Rows from block 3, named by matrix and row number. Rows with one number belong to one neuron. Each number is 500 + 50 x the weight over its row's rms, rounded and kept within 0 to 999. All counts start at 0. Numbers have three digits each.
# u: gMLP up (value half) (model.blocks.3.mixer.u.weight, 240x160), inputs 108-159
# v: gMLP up (gate half) (model.blocks.3.mixer.v.weight, 240x160), inputs 108-159
# out: gMLP down (model.blocks.3.mixer.out.weight, 160x240, transposed), outputs 108-159
u.135:419472570517453458523531491521571474550501663512465507507505498518512464516447630448518432518472474483483388501603406471504509466571525533454549434516554485
v.135:526493453564579542498630484468400501527539493548477486493539500539495507539450461534523522445428553499515529410557441559563483437477456469551535542435552644
out.135:493519571515525498508500566563440573514480446459426463527470470507547555546517467453516525553602484516378518502537572538594477505416637439506552465441465508
u.136:545536572439458519508478597539521535603514548429533504536448448477445535580492591519487506521497544512492525455476508503492454448508496479567501529531463398
v.136:447470515508576428513430537474544525478529515457568398481399496558543491507506569507597571491485503566573485468453558436543503587411574467545544529510469449
out.136:441492438522554509508607559461574436432561521471523449524589428467414569505489438520502484562519506548542522503539536556528555567589504467458574485419457506
u.137:484495495514488538475439479498485612427593449427469513545506434469371540499551429464451538484489479522536472547365481475491518446554497543540486480495512461
v.137:505447521521599511587515489485458468470449419470484421530522557509513477481493533451602556564465502476556507490357444553524470439491592485460549549385524506
out.137:536481533533535520546596550396589568520530583418512442454491603571505513580475519518481476600492430440448574402589504466509523506519495480451556431405478430
u.139:516581463536502519473587553468473486456492509500584448514478581489594494427455513493428491527416492500481436433476536533504534396585448545601421531430457544
v.139:537547457497525499545562492503477518544428487501534551554524507506511469594461519549466521559532420460563437444465447574529476522602544532485398531380420494
out.139:589428465460497550578495521454511541501477572486438377531520501463512534449507472503521538434551524464427570470558455486558429569392571530516475486468552402
u.140:377483479616516538505577504568482396519444370499464535512390443434506510457485498561517419430425450566467548434488526399551591473524425489542516528540570508
v.140:528504514356464495497489551475459518527482478453481499491506488498442482464516500478528596576531463462523486543467384499584485518487435429490520464441442523
out.140:510428493451488516566485443471554580514460445544513491544483525519610512469538535429502527510516429548567549440509444533515460466574558507452550623533536518
u.141:523545482438627494515458476549498516471528532549620495481477512451420554504451421511450502490457508491560539582519538516470472472415533448467493450553530516
v.141:507469471432583399469548520559485480513455522437484478441457450458661493535494498479518628584484468529515537470453428410444466454490492545480496537470469507
out.141:638490449456400537436466421569519525530460477454470504529537574540538549498512593504565503599521473467450514506422515495567428568512428516517527478499544414
u.142:556596571610492429557515528470512553505477602491451479576465519494423433574475486499583563583507533505531446589596403462541502481602470561546527477498498467
v.142:488533437551532477535444488442553573384482512432425604524493524501489456556471437466513454465605503590595469561552516437525479459502562481486546551544495489
out.142:493482559467487604476557498567559513468470439544500419471536452512557503512424511459485558503564419491521610509545620476467522468467471497432591484541512492
u.144:470484538562496420444455548508429498475565573412479575560501502501504477454581534565484606545432494497478516428511484557394528458569541471511489454401441481
v.144:513497521476475493523429601487546512441519473502465487430462524469482461530474496547579491459438542572523441453493417491672585574476523532574505545442461576
out.144:517581498484520481540460526434616531564377445402513561502559562487488565595458518512525467438510489486536529489430499472482545510473476548491519502577501414
u.145:528595583556506483549550474508584557473468536541484543581524509411432460469431507543503484548429430519498477558672396555521540475606391512521533480507510523
v.145:472530534512544407501454546574507444458480487471470579466463462514506517515437530466467485437539446457455458554475411535465528399573499515593583590484404551
out.145:431462480512442514418513546582524527524430380509469407493479422498562503543388503426550529539493543511549612486444604457536550518437431617459475515570497439
u.146:538509445543475541340561531489506463448578388460496488525491501510527582523517504433548423587495458436557485552449407556494464436473520507515558428512416516
v.146:514416556594526414497535532445518512487509377518479477548542522478532472463470400464581418513480471575572440454502503461475425449451539576513506482505531470
out.146:573497528468443490513584469502522458514527550475435450383546397537550493544486534505361535385488536473382583454562527496565421606475478496571481492387523424
u.147:463500495467599392491446495495481512571458466517533522515510462451535506432494610504514493527609513633476503401602530505483399577474497533524423430490519511
v.147:468444474506501528549534523416529530449407529471548439458591439427582539466408551512444539459542527480507477490406508479422525424568494465569542459426527568
out.147:467439476592492493515510502464546490511478493547515448554448558468581500533462480506625517420455468419560511500403452476494535571463481542461472485539546468
u.148:540443539524488445524514439455399449436453475506465533459523472432566504580570489490449605438550546529546482494469514492430449455501484529551453571445543453
v.148:566411505519549440504543508526469462491499476442492521528465565504473581442509503452587615479472489392481518487396498460528459453495498420500459519499459548
out.148:428408535504483522418607524500545494497489530514460512441493446578607524481533508544505420489550494470536517586563498503484548428578516453481462484520434434
u.149:522530521551504477472497542409436541566507465528509528534668573458426477473498570427546489516424522540444446413566392499457526505552418483570458466427531569
v.149:494550488554601573504548460507470467517459407509554509457620531516500537502440523550404543514478483526476508498513474529495574514562485457536505517505475537
out.149:472461491496507472587578511525530450490491554577444425566526434469592460509501477498478495455508488469445499453514500467587480528446595475402562516523563483
u.150:506559474575584467561474523497475527528509509535583566543582579407482494464548449556485514424464340492539439548490512520487511545544445429477422442431464545
v.150:490520600470487404429440476512519421491597555511605560518498528540512454530547475553493468443557532594569474536495476522604520458575516435513494525427469530
out.150:456435560383458530449504462481612494500425567524540508505431571587493558559485605518356452501532439482459567489437478445481602511523426499457383498521503501
u.151:428529499519483553541534540559468452587456399457487618509454513451438449520535470510549466522478501509592531386534469473518527502617489559473541453472483569
v.151:445538510654496536534490525475526527533498490529522535487549461503455419525529536545493444513511519523514542422514553488611558476602456400461481519473592619
out.151:450478599428498538523481468478499454468557534495525443456545440459466452476521446509522543484499388599446484525488506465488430487540511496463483534588481459
u.152:410562528569502447513421508458477584423485395504430520470496432533463514525432448535476543508562441477495432540525446547493552470497437530545532474543426463
v.152:458525437550499453551527493452458550466487351606507448433526478547524470524418474485558614539486548576582488471442427521551557494475559442522512522505531539
out.152:448500462414429592534479514439468478459441565457514467527441526530513538539481460472523431536538425424425642405548549423493419502462519510404570490498524452
u.154:577504454493546572509493541496416605490416524496455570467493588482485520541537470473478424507564484469483433399459448453459454485492447542588527523498472534
v.154:512499534535590588492551503538464583510541505481601472502616493465541513639500503497522511483487506553569470497510537436577465469450432467578549485466423535
out.154:469463520466425503501537429533579500568507529446470536471490561590444444569522542553433458476520500530511555533555455442553509423462547466405619522552439510
u.155:519507510507560487452438481538415436525416405473510627391548419531543519553528522463448516472507401443479448446539432487491517525495432543593492473567510544
v.155:509418593467500407488559532473427518535502409468455445536546543406438495551523571460533535539462435411452476466492403434468498478488522485467527490466463500
out.155:446442491420438498518500372441507567502390539461459449507464453495516485454448412569413452530469531465509487564511484571619421485404469445509559514552428487
u.156:468489544519450487541547507552435495509558584541447394514511491530526490476500514514517605417487429560525613470535621407540440515594544518522469391424536427
v.156:519515432525438543526517407458476494531457463480499521370502396462450548458461511453536534510506542529485432481546462454482509482553543587509475500483410558
out.156:529508433555595505433478620508566512542440407558519453481429502496475554520410520482590487532480506577529573497544454502437591462480550430542559502431485534
u.157:504500472517598511447516571558491489515582532435475473595588518455487522580440416497499513560547474560512545609423485495566492451489504399539503419427516514
v.157:493513495502537455610555443442638435522455470576515530495575513557527417501544487480538459495498491586542550450513512555575465443528465450514538472459518523
out.157:512516356477432504563495511442589509562543511419514478457443471537460500430591555537532498494592529502461421478505472486528455527512550499396527455421512414
u.158:562522446460459411569575509571450532432575468400523491547503481552396513470424504398472447542481393518482487646454462530390469441477619522562491482394547496
v.158:519487527411445450484517491473413527577497544470429480526449460436423606482505529458491461584439495491534408503529512495454464520551488423555443542484503513
out.158:458434475582523550461485493459521536541562479482436507460458579460515448448447466475450454525568483482501475608414473621523512481521484476556520547505508443
u.159:520542622495563491509446443506448561488475454652481573533533588489437426495551437569488606501465452551487395561500451448478478496488540480465539493547544397
v.159:518523547454502377486492416560428445541510501423424485614505539544575542522484436476469545522454464547476556461493443509559547487467475420577543552508530529
out.159:454461336525434462567450516489495530564379523525430479584487570496505495557458467526502518493482485442541501424502512471442603484491407488555515546483522554
u.160:501557475546549498572502490567504549568519524457514545504481600489513494475503412493528455620427524487529512467424379399562468415541537498531547549564481489
v.160:499487447538513529558575496465469554427471480495564445530561500496417504595450551503567615494489543523491430439435464494540451325494496394499487493394474532
out.160:502540425463441469487561573472515520491456465504559472565467535547484551541518530512443574490522530546484498395501589585408501570475535476450534515488501443
u.161:432455516422597547568516560507426435651476525442543502567478364573560495522556518509527565538525487515592546499507504455562476473394456393528609552507419456
v.161:524517487492547537515468497514470418497516563542505565444534421522482491575518531481495537445463473557594406502479481542510560455613475440554555485477638466
out.161:492509455543472547568556450639602505537471527436436546476491470475440464455574550537485494476522503518480503452449561565497480475519462660482472421455539448
u.162:521533376381492549483482441514556601515514527448524538464514420554524469547544565486532527626536487494368555433549519576530443443533468455471495531542543494
v.162:553545501602489582551531524614602475517407580494471437521422539415556498405526471477422507409488496493545541591611418555508562527517468489542518532524478532
out.162:522490460465547483515468460474465463516524646515495588468502493571504571458468512442488532480391603445491451467516508483520478502615418440528514539482444590
u.163:376538456510487463589545533498484431562539494516522490444477547454482538501524463481525498445524515456429443504508471451540578466363488395515604462577537498
v.163:590400616509459543466516553507477472515478460506471532601451398595501484520492501566507553531512446524541488469404486439514416545525559442529532484465501494
out.163:603536499551468544524539423575504501491542451512495415489477541619468509483601628476560475474483488468500525456373458519534452483516485444498503483465524474
u.164:436517554483465538458519559403491514507549453518532534486534560462584497453508588577555610587507478607402473523438488498390474457469507414557523462527536497
v.164:583473443493415455437521583496520482468390528435422457463523517541483536532482547534521572470475470494545449486492474476500446427519459373546533448490426505
out.164:470496404398417536500480500592540444598541451438476459470397579442470494562600511490514513482445505549514520459444520519506603577494472474360487535521500514
u.165:485498495618482522523476467586469483494543449568485476544533504420445483550525481420442553506485420552503490583547487531467469510579414507461535486456494424
v.165:519528432429457516520477417500486415472505469506569559496464474510385569494516343560543455432473500470495490473516518535550551436559633500561559469553474533
out.165:496446445512432522466496451586578488500465472493572515522628576513567497531412441472467437523500397497427488517568541493506531453513486503471560445444487464
u.166:458534463493545566485524462486521454471511402497539546549565404538588451492567500596538538486493481514452461538413539494432517400512515480484531499556557452
v.166:406469476520553522587532418504572436523509472507494571572434441484492510568452467613490561540392456539434535453449477580561551463544484489466558412493572522
out.166:525431397430479482440459528520552510472525533500561446469433488532529574479496524559473494550422478586605449489501522523559374501481404508458448559423520388
u.167:491483546480479431484465454496530476477448554499429516503503473543481525562443520486503485482493606469567484511441405501379533454466524482530553405448578461
v.167:485499466460540432579546476513465496449514463471445506520527376521484506534571521454582532527595504574537425511518464515558466458572464502547488438409558500
out.167:509466519553427489544478375509500512487470443447531506466501521533481496475529540459540548523474517532440504503585497523536579531538569422437470549476510467
u.168:606465521477517493408479602497494424431535490542513516469525531538488528414431517466572499516462455479529429483523606526423482358504461505518413469427512549
v.168:567471472491598546586502516503418529458457501559472512483542472523455488590500466570520439594461515592536508455464538490484398552415590479533479587542510538
out.168:592521462485438461561537580558468511498492525478506461493460526571457492462500501502549471490505467539482506485476522488532390539430550423429554479416505534
u.169:435482485445485591464492468453426583500422544505566558415424473514425477471395543558571561510515555464471449518471462518465487459567415545532528521439440532
v.169:527468550534529461514464544495438475577499471484530587527481466497486522557500583472505554558472480462521522500444433655607538531529542475521521504399517482
out.169:471505552512507568538576430463521530618457495479466378540512479453450553567576540548505509473445465524496459385539477484494359590530522392454594542478480517
u.170:458542578460542521483582493503591503530502525488558490569413402545520474570520573499584582438535562483538410561495419526458547453549463536528559484488629536
v.170:477486537473584483441504533550411483500496510596465463405535372451567526525484505520478590537550467470523555486419416506405507444555462474509556503521464481
out.170:505448520402456510515560505519530454499418515548503450459537446554444516528462533478463541425520507511552487479447612455506431544468500523526399556546495427
u.171:530575548508575444483489542518470498532570486491474465478520534499462459485454447527523450422600404537470399503537519523461478552408390519518520487476560462
v.171:600539499538526490489398518504515483491496468584522456392540484641478539519472518609499475501511397524498442455495486498492466482447486456551559575364425506
out.171:608598444518387484423538514483450426497444530533467519457508521500498476434520477537520529613581488442518479511564412558513463441421529463483538530450462481
u.172:473574496504595503609521523459526451506540489460450412398526448488479481537549525450513491483471461537470428549539487537455447480464498543484560501456512491
v.172:486476494575618449570475466476508474546523442488438472612514491437454433545486485504590559503607507422485544438445546509476594537494451404506544546421508571
out.172:523527516540468573547478501487505544542525425455476430587460464554485491476555504493493484453543441536445500407495541465533490608496488491436573460417525393
u.173:554496602480514535530449571463446532522526434524545411520515530503438505502500499557471473481423450455540496559426495511496597561445567456517520508474492572
v.173:467472480545561458557449532511601597508435544586442521467474461542543510534472427502456493500463506568552523520500450531580440483504437498442401583440494548
out.173:543535441537479527494532489569570512528532493477380487495427528531555491473550457595528531582506495478549497464548422458538449496601489517414519438521510490
u.174:508465525396524487551451474447463542472484514441581534453540469504451524468457528550540568505446650442449510562531501449495558465546537516507498458517420453
v.174:470497587412458496559533608490502501561505449464383497553458437405484478481516540493572520587474471427511538457496455588537432511507579428571475531522479525
out.174:523583530497496493494463564439465446627588483477498498533452399560549470516585567504490476496494582485457400447485507612474521534480492432532393481435507484
u.175:515428510582516456415471444461549515447494522549574520431606452417514438510498517486603512479453464567534448512487500460422429455552488431513472458425520451
v.175:360582516499510451518522417536571496450489501540445570505495509575608431480471493439562594519477509544560517526481413535616483471546410517438490546446436454
out.175:497513536501482499572513417562494488467509486499526531551529518557464553493346426502534531510649514496503586421460527426550544532563469547421526484478469598
u.176:539491445543491503624611355567501581572443393514433562485567550431502428517440420531437510433496508435480565516481473560484511536550396481428442501526537520
v.176:479519464499479395556584479404558511463447528481480549499458482598522457518458444538453499476454474534515550488437365467542509452536417465479449534401529429
out.176:460438395432447503544483568528517461500578531524584519484482468516502546529493573520561440514577460612494495486592491468558505487547558533500461477563525405
u.177:386470580496487519499567413487458506453496482522544509452459532557514514409499594547491548628494422511429463452539544401495491419486444389594546619450544445
v.177:428462549588536568521521468520498471458521479431522649513528604531555530539517477423387376546497503459472534478503467501524467426439504527556528514555554537
out.177:489528469466500488493448532420536453541556531542359523508466506427478511581481506405514441390509555544627603492387525518477501469500477578469505451647414551
u.178:623524434539507488547555515451427386503471484658487520541541420489430488533474488497562452459459475568524500505513585495552479485482399514501576460495494492
v.178:462483528498460446440516426539383487551505424495456536561492455425531576555452488516451553533469410434442526529512462422536502559436462479378494477522519553
out.178:490492450442528420421530408466561542515564502518536552507532467413629575531501497453578526496514456433473538423511446495498459497456517538424542520443649546
u.179:493510571521549418414536497447448516480477451600428543490523488505450462527410596432463439529502399456547475490422476439480498523502540414524483464448458471
v.179:544529490558485553456500536412473549494440437446498378493471491579467467557397463561489545529492562437478487532368450458503458516517527481443511401499461446
out.179:511452584478476522583528466511549492492486570434456488502565502510550578473499565475537521469574477439505621466512501500505546400457560532395623517530488534
u.180:433537557491598479459544526495436476550559545521548531452517461541463519452521516442475537484504450548509390512499535566532515520459511552533549461416470402
v.180:531524542513522423521501542470483440482504485560508497564481403520588378535482423537556478522413522468553510417456460487518564482529531450496526545416551567
out.180:549464485527465567493492538483600546520480513493514514486491489525460598643659498413544575449548521578484542433454545536480520454604462528553514459438503467
u.181:501472488497520453492528447425588530554468479499523531533466489490567490411419534607533519436519406459441428534472503526469418555536574550474450510449460424
v.181:544496465517604441597432502501466521595427473490459406513523506496485520507562498505447510493525462469472509450534570493483500470451450423510508510535522472
out.181:407588544419494521527467478532519488537451581420520425550441448509541478512603554503418525462510538482479577497463526525524450494510579419446588500540470484
u.184:467546559512604495454522569502531499551501471499580551480578500447435503418514470517548556463447467486443475447478484554501500550480510356547516521510501552
v.184:538577479553558403519462489526430434504502545439533610402526463489523522484528554422491538562504564474505399452498438517546468391587467493579512523438534573
out.184:526541473504460583499618463534587534480503407417473443466461529596454465562439530471440440482537494448500547556519559445437487513583543542360478514451543535
u.186:498541531433490385478422473536475499394550533456551502465531444537482538499536518452570492455484490403446431435482407526419557473425526519483565578461499493
v.186:523479579511511449491454513473498487495434451467508549505534410478526594571461475521440571503562433462567495481424530491568493545516457475469471508464460540
out.186:524439438429475498547514473456511545611332542555487502474513547519485540539562519510412519558509486430498505418530587516505468528508478471510477534434532449
u.187:512572447570469447520541540452536415423492432414547553458504579485519502443494454475407443616496537581475572499486503394426490492476521495485534416588510456
v.187:417491485479577524604642421499481526486553561559440451488601449479497435575529517469565500488440486536608542456455522537528532535500579446495487526454495536
out.187:490448493532470520525549531449442415475588529524398418444429501531548556540500673528479605541493499448463518497466483545550538510544455466453459493527522536
u.189:533464628551515501431535505565511500469576579463492500463525496371438491562516588558535509531571483531491506443440501510630544427541482475543498532573408484
v.189:458491534483596505543471468551469507403464520517508545497560455529505535584485422475486560547468481575434522492414511504464513482564576500508523554505532475
out.189:449461481460506446532522449495517507454434565478637506504491495542530529486554563406545511523538508499526471524472530475497512506526575495507467521514611480
u.190:455458546524473502449539445457474470465438480570482578480468429531465472528416475461524468485475556505605528512426474417557509538610377399557553433490462540
v.190:437455407456497591533503556569337563554452367412497511456440509485479474557477533483534497509379433381443469431459421514507553477462471471387525484455507496
out.190:553496482446481454504476444471491448529441514528482518492523545544555555477571504438543407575609444469390532504483452512519452559423538484372537551494467350
u.192:475573489401516487474530519490535605509505412470596556537488615425473545447557571547466446550446530523404497480445505466558521433447396537536538438505504527
v.192:500324516532527499418436589447543568479518524466469441476505380466562434474506467543525538543511451498538550449530515505508414532471462477584541494520462490
out.192:539408464527504545490493458525571493476479548447525521465460485562480476587465515515474459347494493569606534441403541528472532610529455463512579460536415541
u.194:537460478513507455489526491410465479404439508569525490478549551548464448464497478517445492574481582371431545501456445489429447532498420564400487515564509531
v.194:458453555527457522462475667525412505578434520447510515530554533448552399500455457509410429558510501497428541462494491394551540593477409396477495536506500540
out.194:486515663473493515495551477390535452495521506508452457441468533513556524449564503607511464493591470468466494508504581344613476463510521581455479565561387541
u.195:470471502542462465494487508494520518587478453546504504497513471567567505450453544539495571453465429544516511504447552509446481593513482424482572494510473473
v.195:505496572502473501466533558442600537624442533511424494503497406440399469542475544538479513592620531566440512525512578471526503529465464408507492485624531557
out.195:474448516421574545492413481481526463579487491558489557481468554503515525509469502452475497486492461530531464422454590450416579518456453485534538585540516542
u.196:479456556479615462488483496454434527514440535571456614591454549563509499511439525519542446452541504474424458532423432442485516486501533448445426511480532564
v.196:494494504543577400483545508477392516532467467480504564464419538513511534543466471557650436526584518439584444456438464542486392498483458488548490451595486578
out.196:535372509600456490455501544564452477477476463578512426540503467450481625442553494519534467478410535568575542507505429541507511461484551539554477607606506460
u.197:408595536421491505502484514512529546530483406445522531524543455489533462585520484404485579569384529481495520440490463582517569450471485499551454456547484466
v.197:437502626531578428556529485430520513448465451467542492413511556550601477540502437550506536465468478491529525471565496443467399485570453584543472492516445516
out.197:515398434492505464452510462490551477507535555489453458509503488547453525590512544626424522409457522583500484449558478480517427616517565517495510517394494438
u.198:551427494508549549454538467629431452395459429574466475475479472585453456491440507569499429475517520487567537547545467571511493568510506525450474437458533553
v.198:553579498527532427455476471457481525508467505544469471503586438511547445463510470487541545457470405500527455465459482496438482513502501578492450463395417496
out.198:493554567538493493499496509461507474472435496434378542579425473466543518503442375490521411502455530515501503504456470573420491433472619446494461558541495448
u.199:508515550462558501447460506503504592486527497461529484570514385497473432548428586493561538650493548617460509484504468482499522459532495500501525524507477507
v.199:568494517513448401489496585445511454448513473552520549477531505431461492470495446475447475435480463523559468484540469445474495441540508560478395440428453466
out.199:422462476499562467416484505562465478500433481478435527464534460423507491557497554471505435469475502390546505525527511475427489453607501506516544489456466596
u.200:463509499543463503586462538433469563519460496515463508540511448457535483520522373517366472453449467524409477420498462511493470507455487503543481514521524483
v.200:544522514469523444522436536534475469536520458512484482552434568496491487499568516497499459470640531531427545482459514532525455499541480403390569549534509505
out.200:553460575451470488587540470464538445320477523602561495574506516502501512484520538473524472561489505579583586550422467516584565469526529516447425538521481498
u.201:504480502589472484508566580529475566476490406434477483526555587486498498490543411546520558502539519457567511505486392567468510447593487450535545441375591518
v.201:458471545480553542503469560491474524528376525516520479458551523458560587509490514528506558453578339472495449515514413465525430487494450503435525504469500517
out.201:525489380441539481514427554450561526485461560492534547470466495478547536508534499510432478560526508567493539493522507449564518534402458457510416480644459546
u.202:484550565547498482587529510406489595497493464518478475511547437489372478523514602443544480487509550434577582508443487488509478479549438524550507543528432587
v.202:475511526495519586495514571409584539453334541494494417465568426449541503548461438512512564464550452533503506487564480477503436458567417487566534502534452536
out.202:473446444594463480525547473439490457517474489466487510444500488520567560481526422453441465544474467492442538458487471502515529471529552523506487530447534384
u.203:533568519520530477527432510400468433512559509490448568512529521491416430459551546552431450472562368439572475463413457478589542484482467539554468537435528468
v.203:554478429520489482528504476562377423488450467620521524395492498577517490536451513504608410558541480509452521373494494473542519431485556487545567542514519577
out.203:420448504558545567467497510499509547485505467460540497478499532515561441533421515506412526475477441477423409405492389550539456452460481431475538542524492471
u.204:477490550534569494559504574541522433497448423489472476487579473548579460491532535510535488488531428509539485440493478633494499569486456480548484520508548533
v.204:456465529494566544570518537576483594470497499511505529448451458482456551593456391495470475433533563552541555544498410476583440424379521498557524484489428535
out.204:606512472515458533572461547589525478497451446424494456416449436447513576531544410570478469476553539463442541510527452534500589503449473486430512457508542514
u.205:462518529483604471467550495559537557480502447437426532480498471501442451490591500547488575486498507574372529443536447612400536431559560478541497405565443513
v.205:426539514601480530601549482415608509528459528551539497497519442519475449508580530556423576502518576594528564469502579562524450532469506499481475527501505657
out.205:522442472497469435472490504472487451465406550495451541531442513455324533544521449490507508526469540508534469423454495494438399545538514572426439517489483371
u.206:498527516465505478418460439540509570515540510512522453396538538466396407514475455581568480511435441472589473454485491534514471516421441352565488489464516432
v.206:566544469481510482461518488444449568487497507483407461464489491539492479496470459496489457538579484593511498472582409504546509500436496447515615603462492578
out.206:484559508499432522558462535436442462589545503529397552512488461517574434527518531467513541474530415554524587530486485446398511453501469587372450504560491594
u.207:571472392396454555469452396453559541508404509458422469505509522515477426403457523616482522512571473479502483457518463502511452486523509506453517500448558509
v.207:461478419563458524478548554659441503621457507532485495576580519491573552498553440462539517480522451441536524507554522529433489537540459533515579509486530510
out.207:495465594539497550435443457523488487471580523593460505507516493524552555467358472544488588474452527414557490438595492413486474585476506564525530516517491472
u.208:423457551510553475547518482548478465548476501528618601465496545444427476517454429407495619441494528495486444522529502516494539562488476472509525512471559535
v.208:381500545425532526458546477534559467550434538513561478473539476535517570479564623551477524501553464597475540516584502494458453509550420423503479581493547538
out.208:482507416540467542490500515498527457455507486494600403509452388555471468549446538572469485494378501489479454440492563406383564457508571554407443466490464539
u.209:527484472539467424563513349469510512485453494569507563458427513518535473567533451545444409505439488515491473550562545418556509570541520528538474505440406485
v.209:457390571510472482489460462467469503488472460476521498473530548432475493570419525558476539477417382476495501560481459511471514478457515478538515545506528537
out.209:482382445484432504516440465423493504512486585469454525565437571490519383486406521508491438492391519472525491518564453569512505511487480509522446553543528474
u.210:493554639509576528406460476543555564483456523468567535484505406571490509491456502538540532462432501385495443502449473532493522434420481437518509528396518491
v.210:555526460420486479490476513491556519657487464445478544497431513468433510556583469480491460559579473552425515511500499547525476429544370399520483546544565500
out.210:560377405632437498480522433481508516518534533469517490533455421593414513500438443578484475553477495495526483441516495380501581501489478400445423442513427561
u.211:472504468442500574544460426543487442572453455555527469419542436454485522500468508423510433566491506524549614478477557466494595585447513467486493545506510506
v.211:472528387504547453526476518491467429419434393496509546534486514466575425476504558406519604480408484456507464388486437527500475467577452499497554538444512564
out.211:508495604401408559550532550379546580548470432473506510507498496478506469498509505504521479417537476521420402477540405523453475530476479471573502579471515464
u.212:482447580497472442586553452473426550511576559451452555598453571504463554578477469497509419539481487474515521599464446514476523469508362443553460441545555619
v.212:421517489464500552522480588601476424436406458490504443519447439440425511582452568425540484619518477495468503410404393472594526443538463503452479562448485527
out.212:456438518443476434518488466519516551503526502419455569538466529534644425489490486591514517485566429444415422453477455521433452532445585470401513542400504474
u.213:448610482481582526539481440512473569596423501527484499605564422441474509556604399527493559467449419517514463588505480563501574498461426465457569465567476467
v.213:463410462485489402493449498488543474535461532489461548449555564522551519447494469495572460451397500441488463427453488491534524423533443437571627542425465499
out.213:483444400466417499507540446515577507557526466442551361450452524544515528541546544372482457533584470519524472463540464469418478474553572549398499351458500381
u.214:495576525626516461569486548495473486552479571462457448572454502457483534519548476502559503534503529455527405566511404505482511502607501545528543433441499372
v.214:536552580502533398492482518455488493401535503436482504586454426512509494521618444434457465441635539518528481567487486496533535436456499453526538535482467450
out.214:432543517428478581425602439521594530439536454529557438488515530549533530512428518473454551462574445514458535469560516378549552372413375416443529503497476536
u.215:496580508453528476491552483491480498452482573581505529418567473411518489586523527528404523516486516527510475517519540542586437511419470542506454495474459470
v.215:476425555546462439560476502395486413410453531501558515463579559463461425605610539444514461497492504432482383521489410434511508415551501482487564538416470527
out.215:474476459544441556583481474572504472481461328437415470615491465483489415511450520502506472520473506482518436519470510457473501538439458614537517507601527449
u.216:432554597458514419540475452500499497605531494469505523608460508514525479526542451615504563481416519470503510477466531535536499430441466503530486530535505487
v.216:580388455425557441521553475479465456501516462429363474522565521554442521454531613498502603552534474436551532514456477516557436552620487413548488525492480532
out.216:497493465569468477535509540443539564461597512430423536553477401497402499484416449561484483533556508539516499475546365500547539536536523456498484554459490456
u.217:432483551492505485422488483483499516483468491539486520481560497455473521494509519487471616553497497478553425601424526493576461542535456516495391579467509429
v.217:442501503525491383500494553487551470491466417604469557374620549401514435497492474513520470499569518497530477520410479442522567369573522512450486543425449500
out.217:565483545522516570523489526473507529534474482497540514435468552576507442559453517458446448517527500490536539472537480465410527488435502527537478563455479488
u.218:496579548608470406529535524507513493535471637450418444549472495436494455537479499485515542584466566542542451562612408547515486503553391553547569428483535506
v.218:449504557495482470491520492502572524412537481474476500564432478507398415471484392492510600419537482488521462542529439540550467442542484510494526538485522519
out.218:490494536477465552393559530625515511425422409484463459463544499453562490513442488445437490490564426485515604456501598430546488423449480514450554520503467564
u.219:496576521544506523526435538473556569542501382526445545443562509530456566442521422554456547492410538481512522607536443477509543526569423528559533568408440446
v.219:490418568506531508463495562435536592586481552544529484491578459420449512479447445556454564479533459547526502441561451465474416538582438511489422533514474520
out.219:482536457466525473442508481485476482590465559507621447502450534542597598583567445575456479554529542531525512407575511473448510508466458478445498579487567541
u.220:443566528532389479592520546396488374502484581470532584411572520488469468497515428574464502421519536554495435514492448620493543582539436473458447467535537522
v.220:482456543525523465484448499441542489441466518500442519483493536546560459535524516467488522361604540557510488482482461489525604383540500595457579562482515497
out.220:449519450517497590562489480550607546586533476531476494503522563397486478492508631440463501514529442372462549493437549474529620473523434510517450402509460550
u.221:505493506570538435547543426515480452452512536505539476544564475517524529429449432537479489541472502499489546437609564493425507468546433613498554505543473508
v.221:466393457592591511528536566560500487494549564505506538523618516464496423485491516518445518472526518446532547457393460502606529515503514492490489601505528510
out.221:451556450547486490553432514497430498584545526567425622545465441561491524439511468480471441485482547481510512607513490482522544481480525512527478521444510430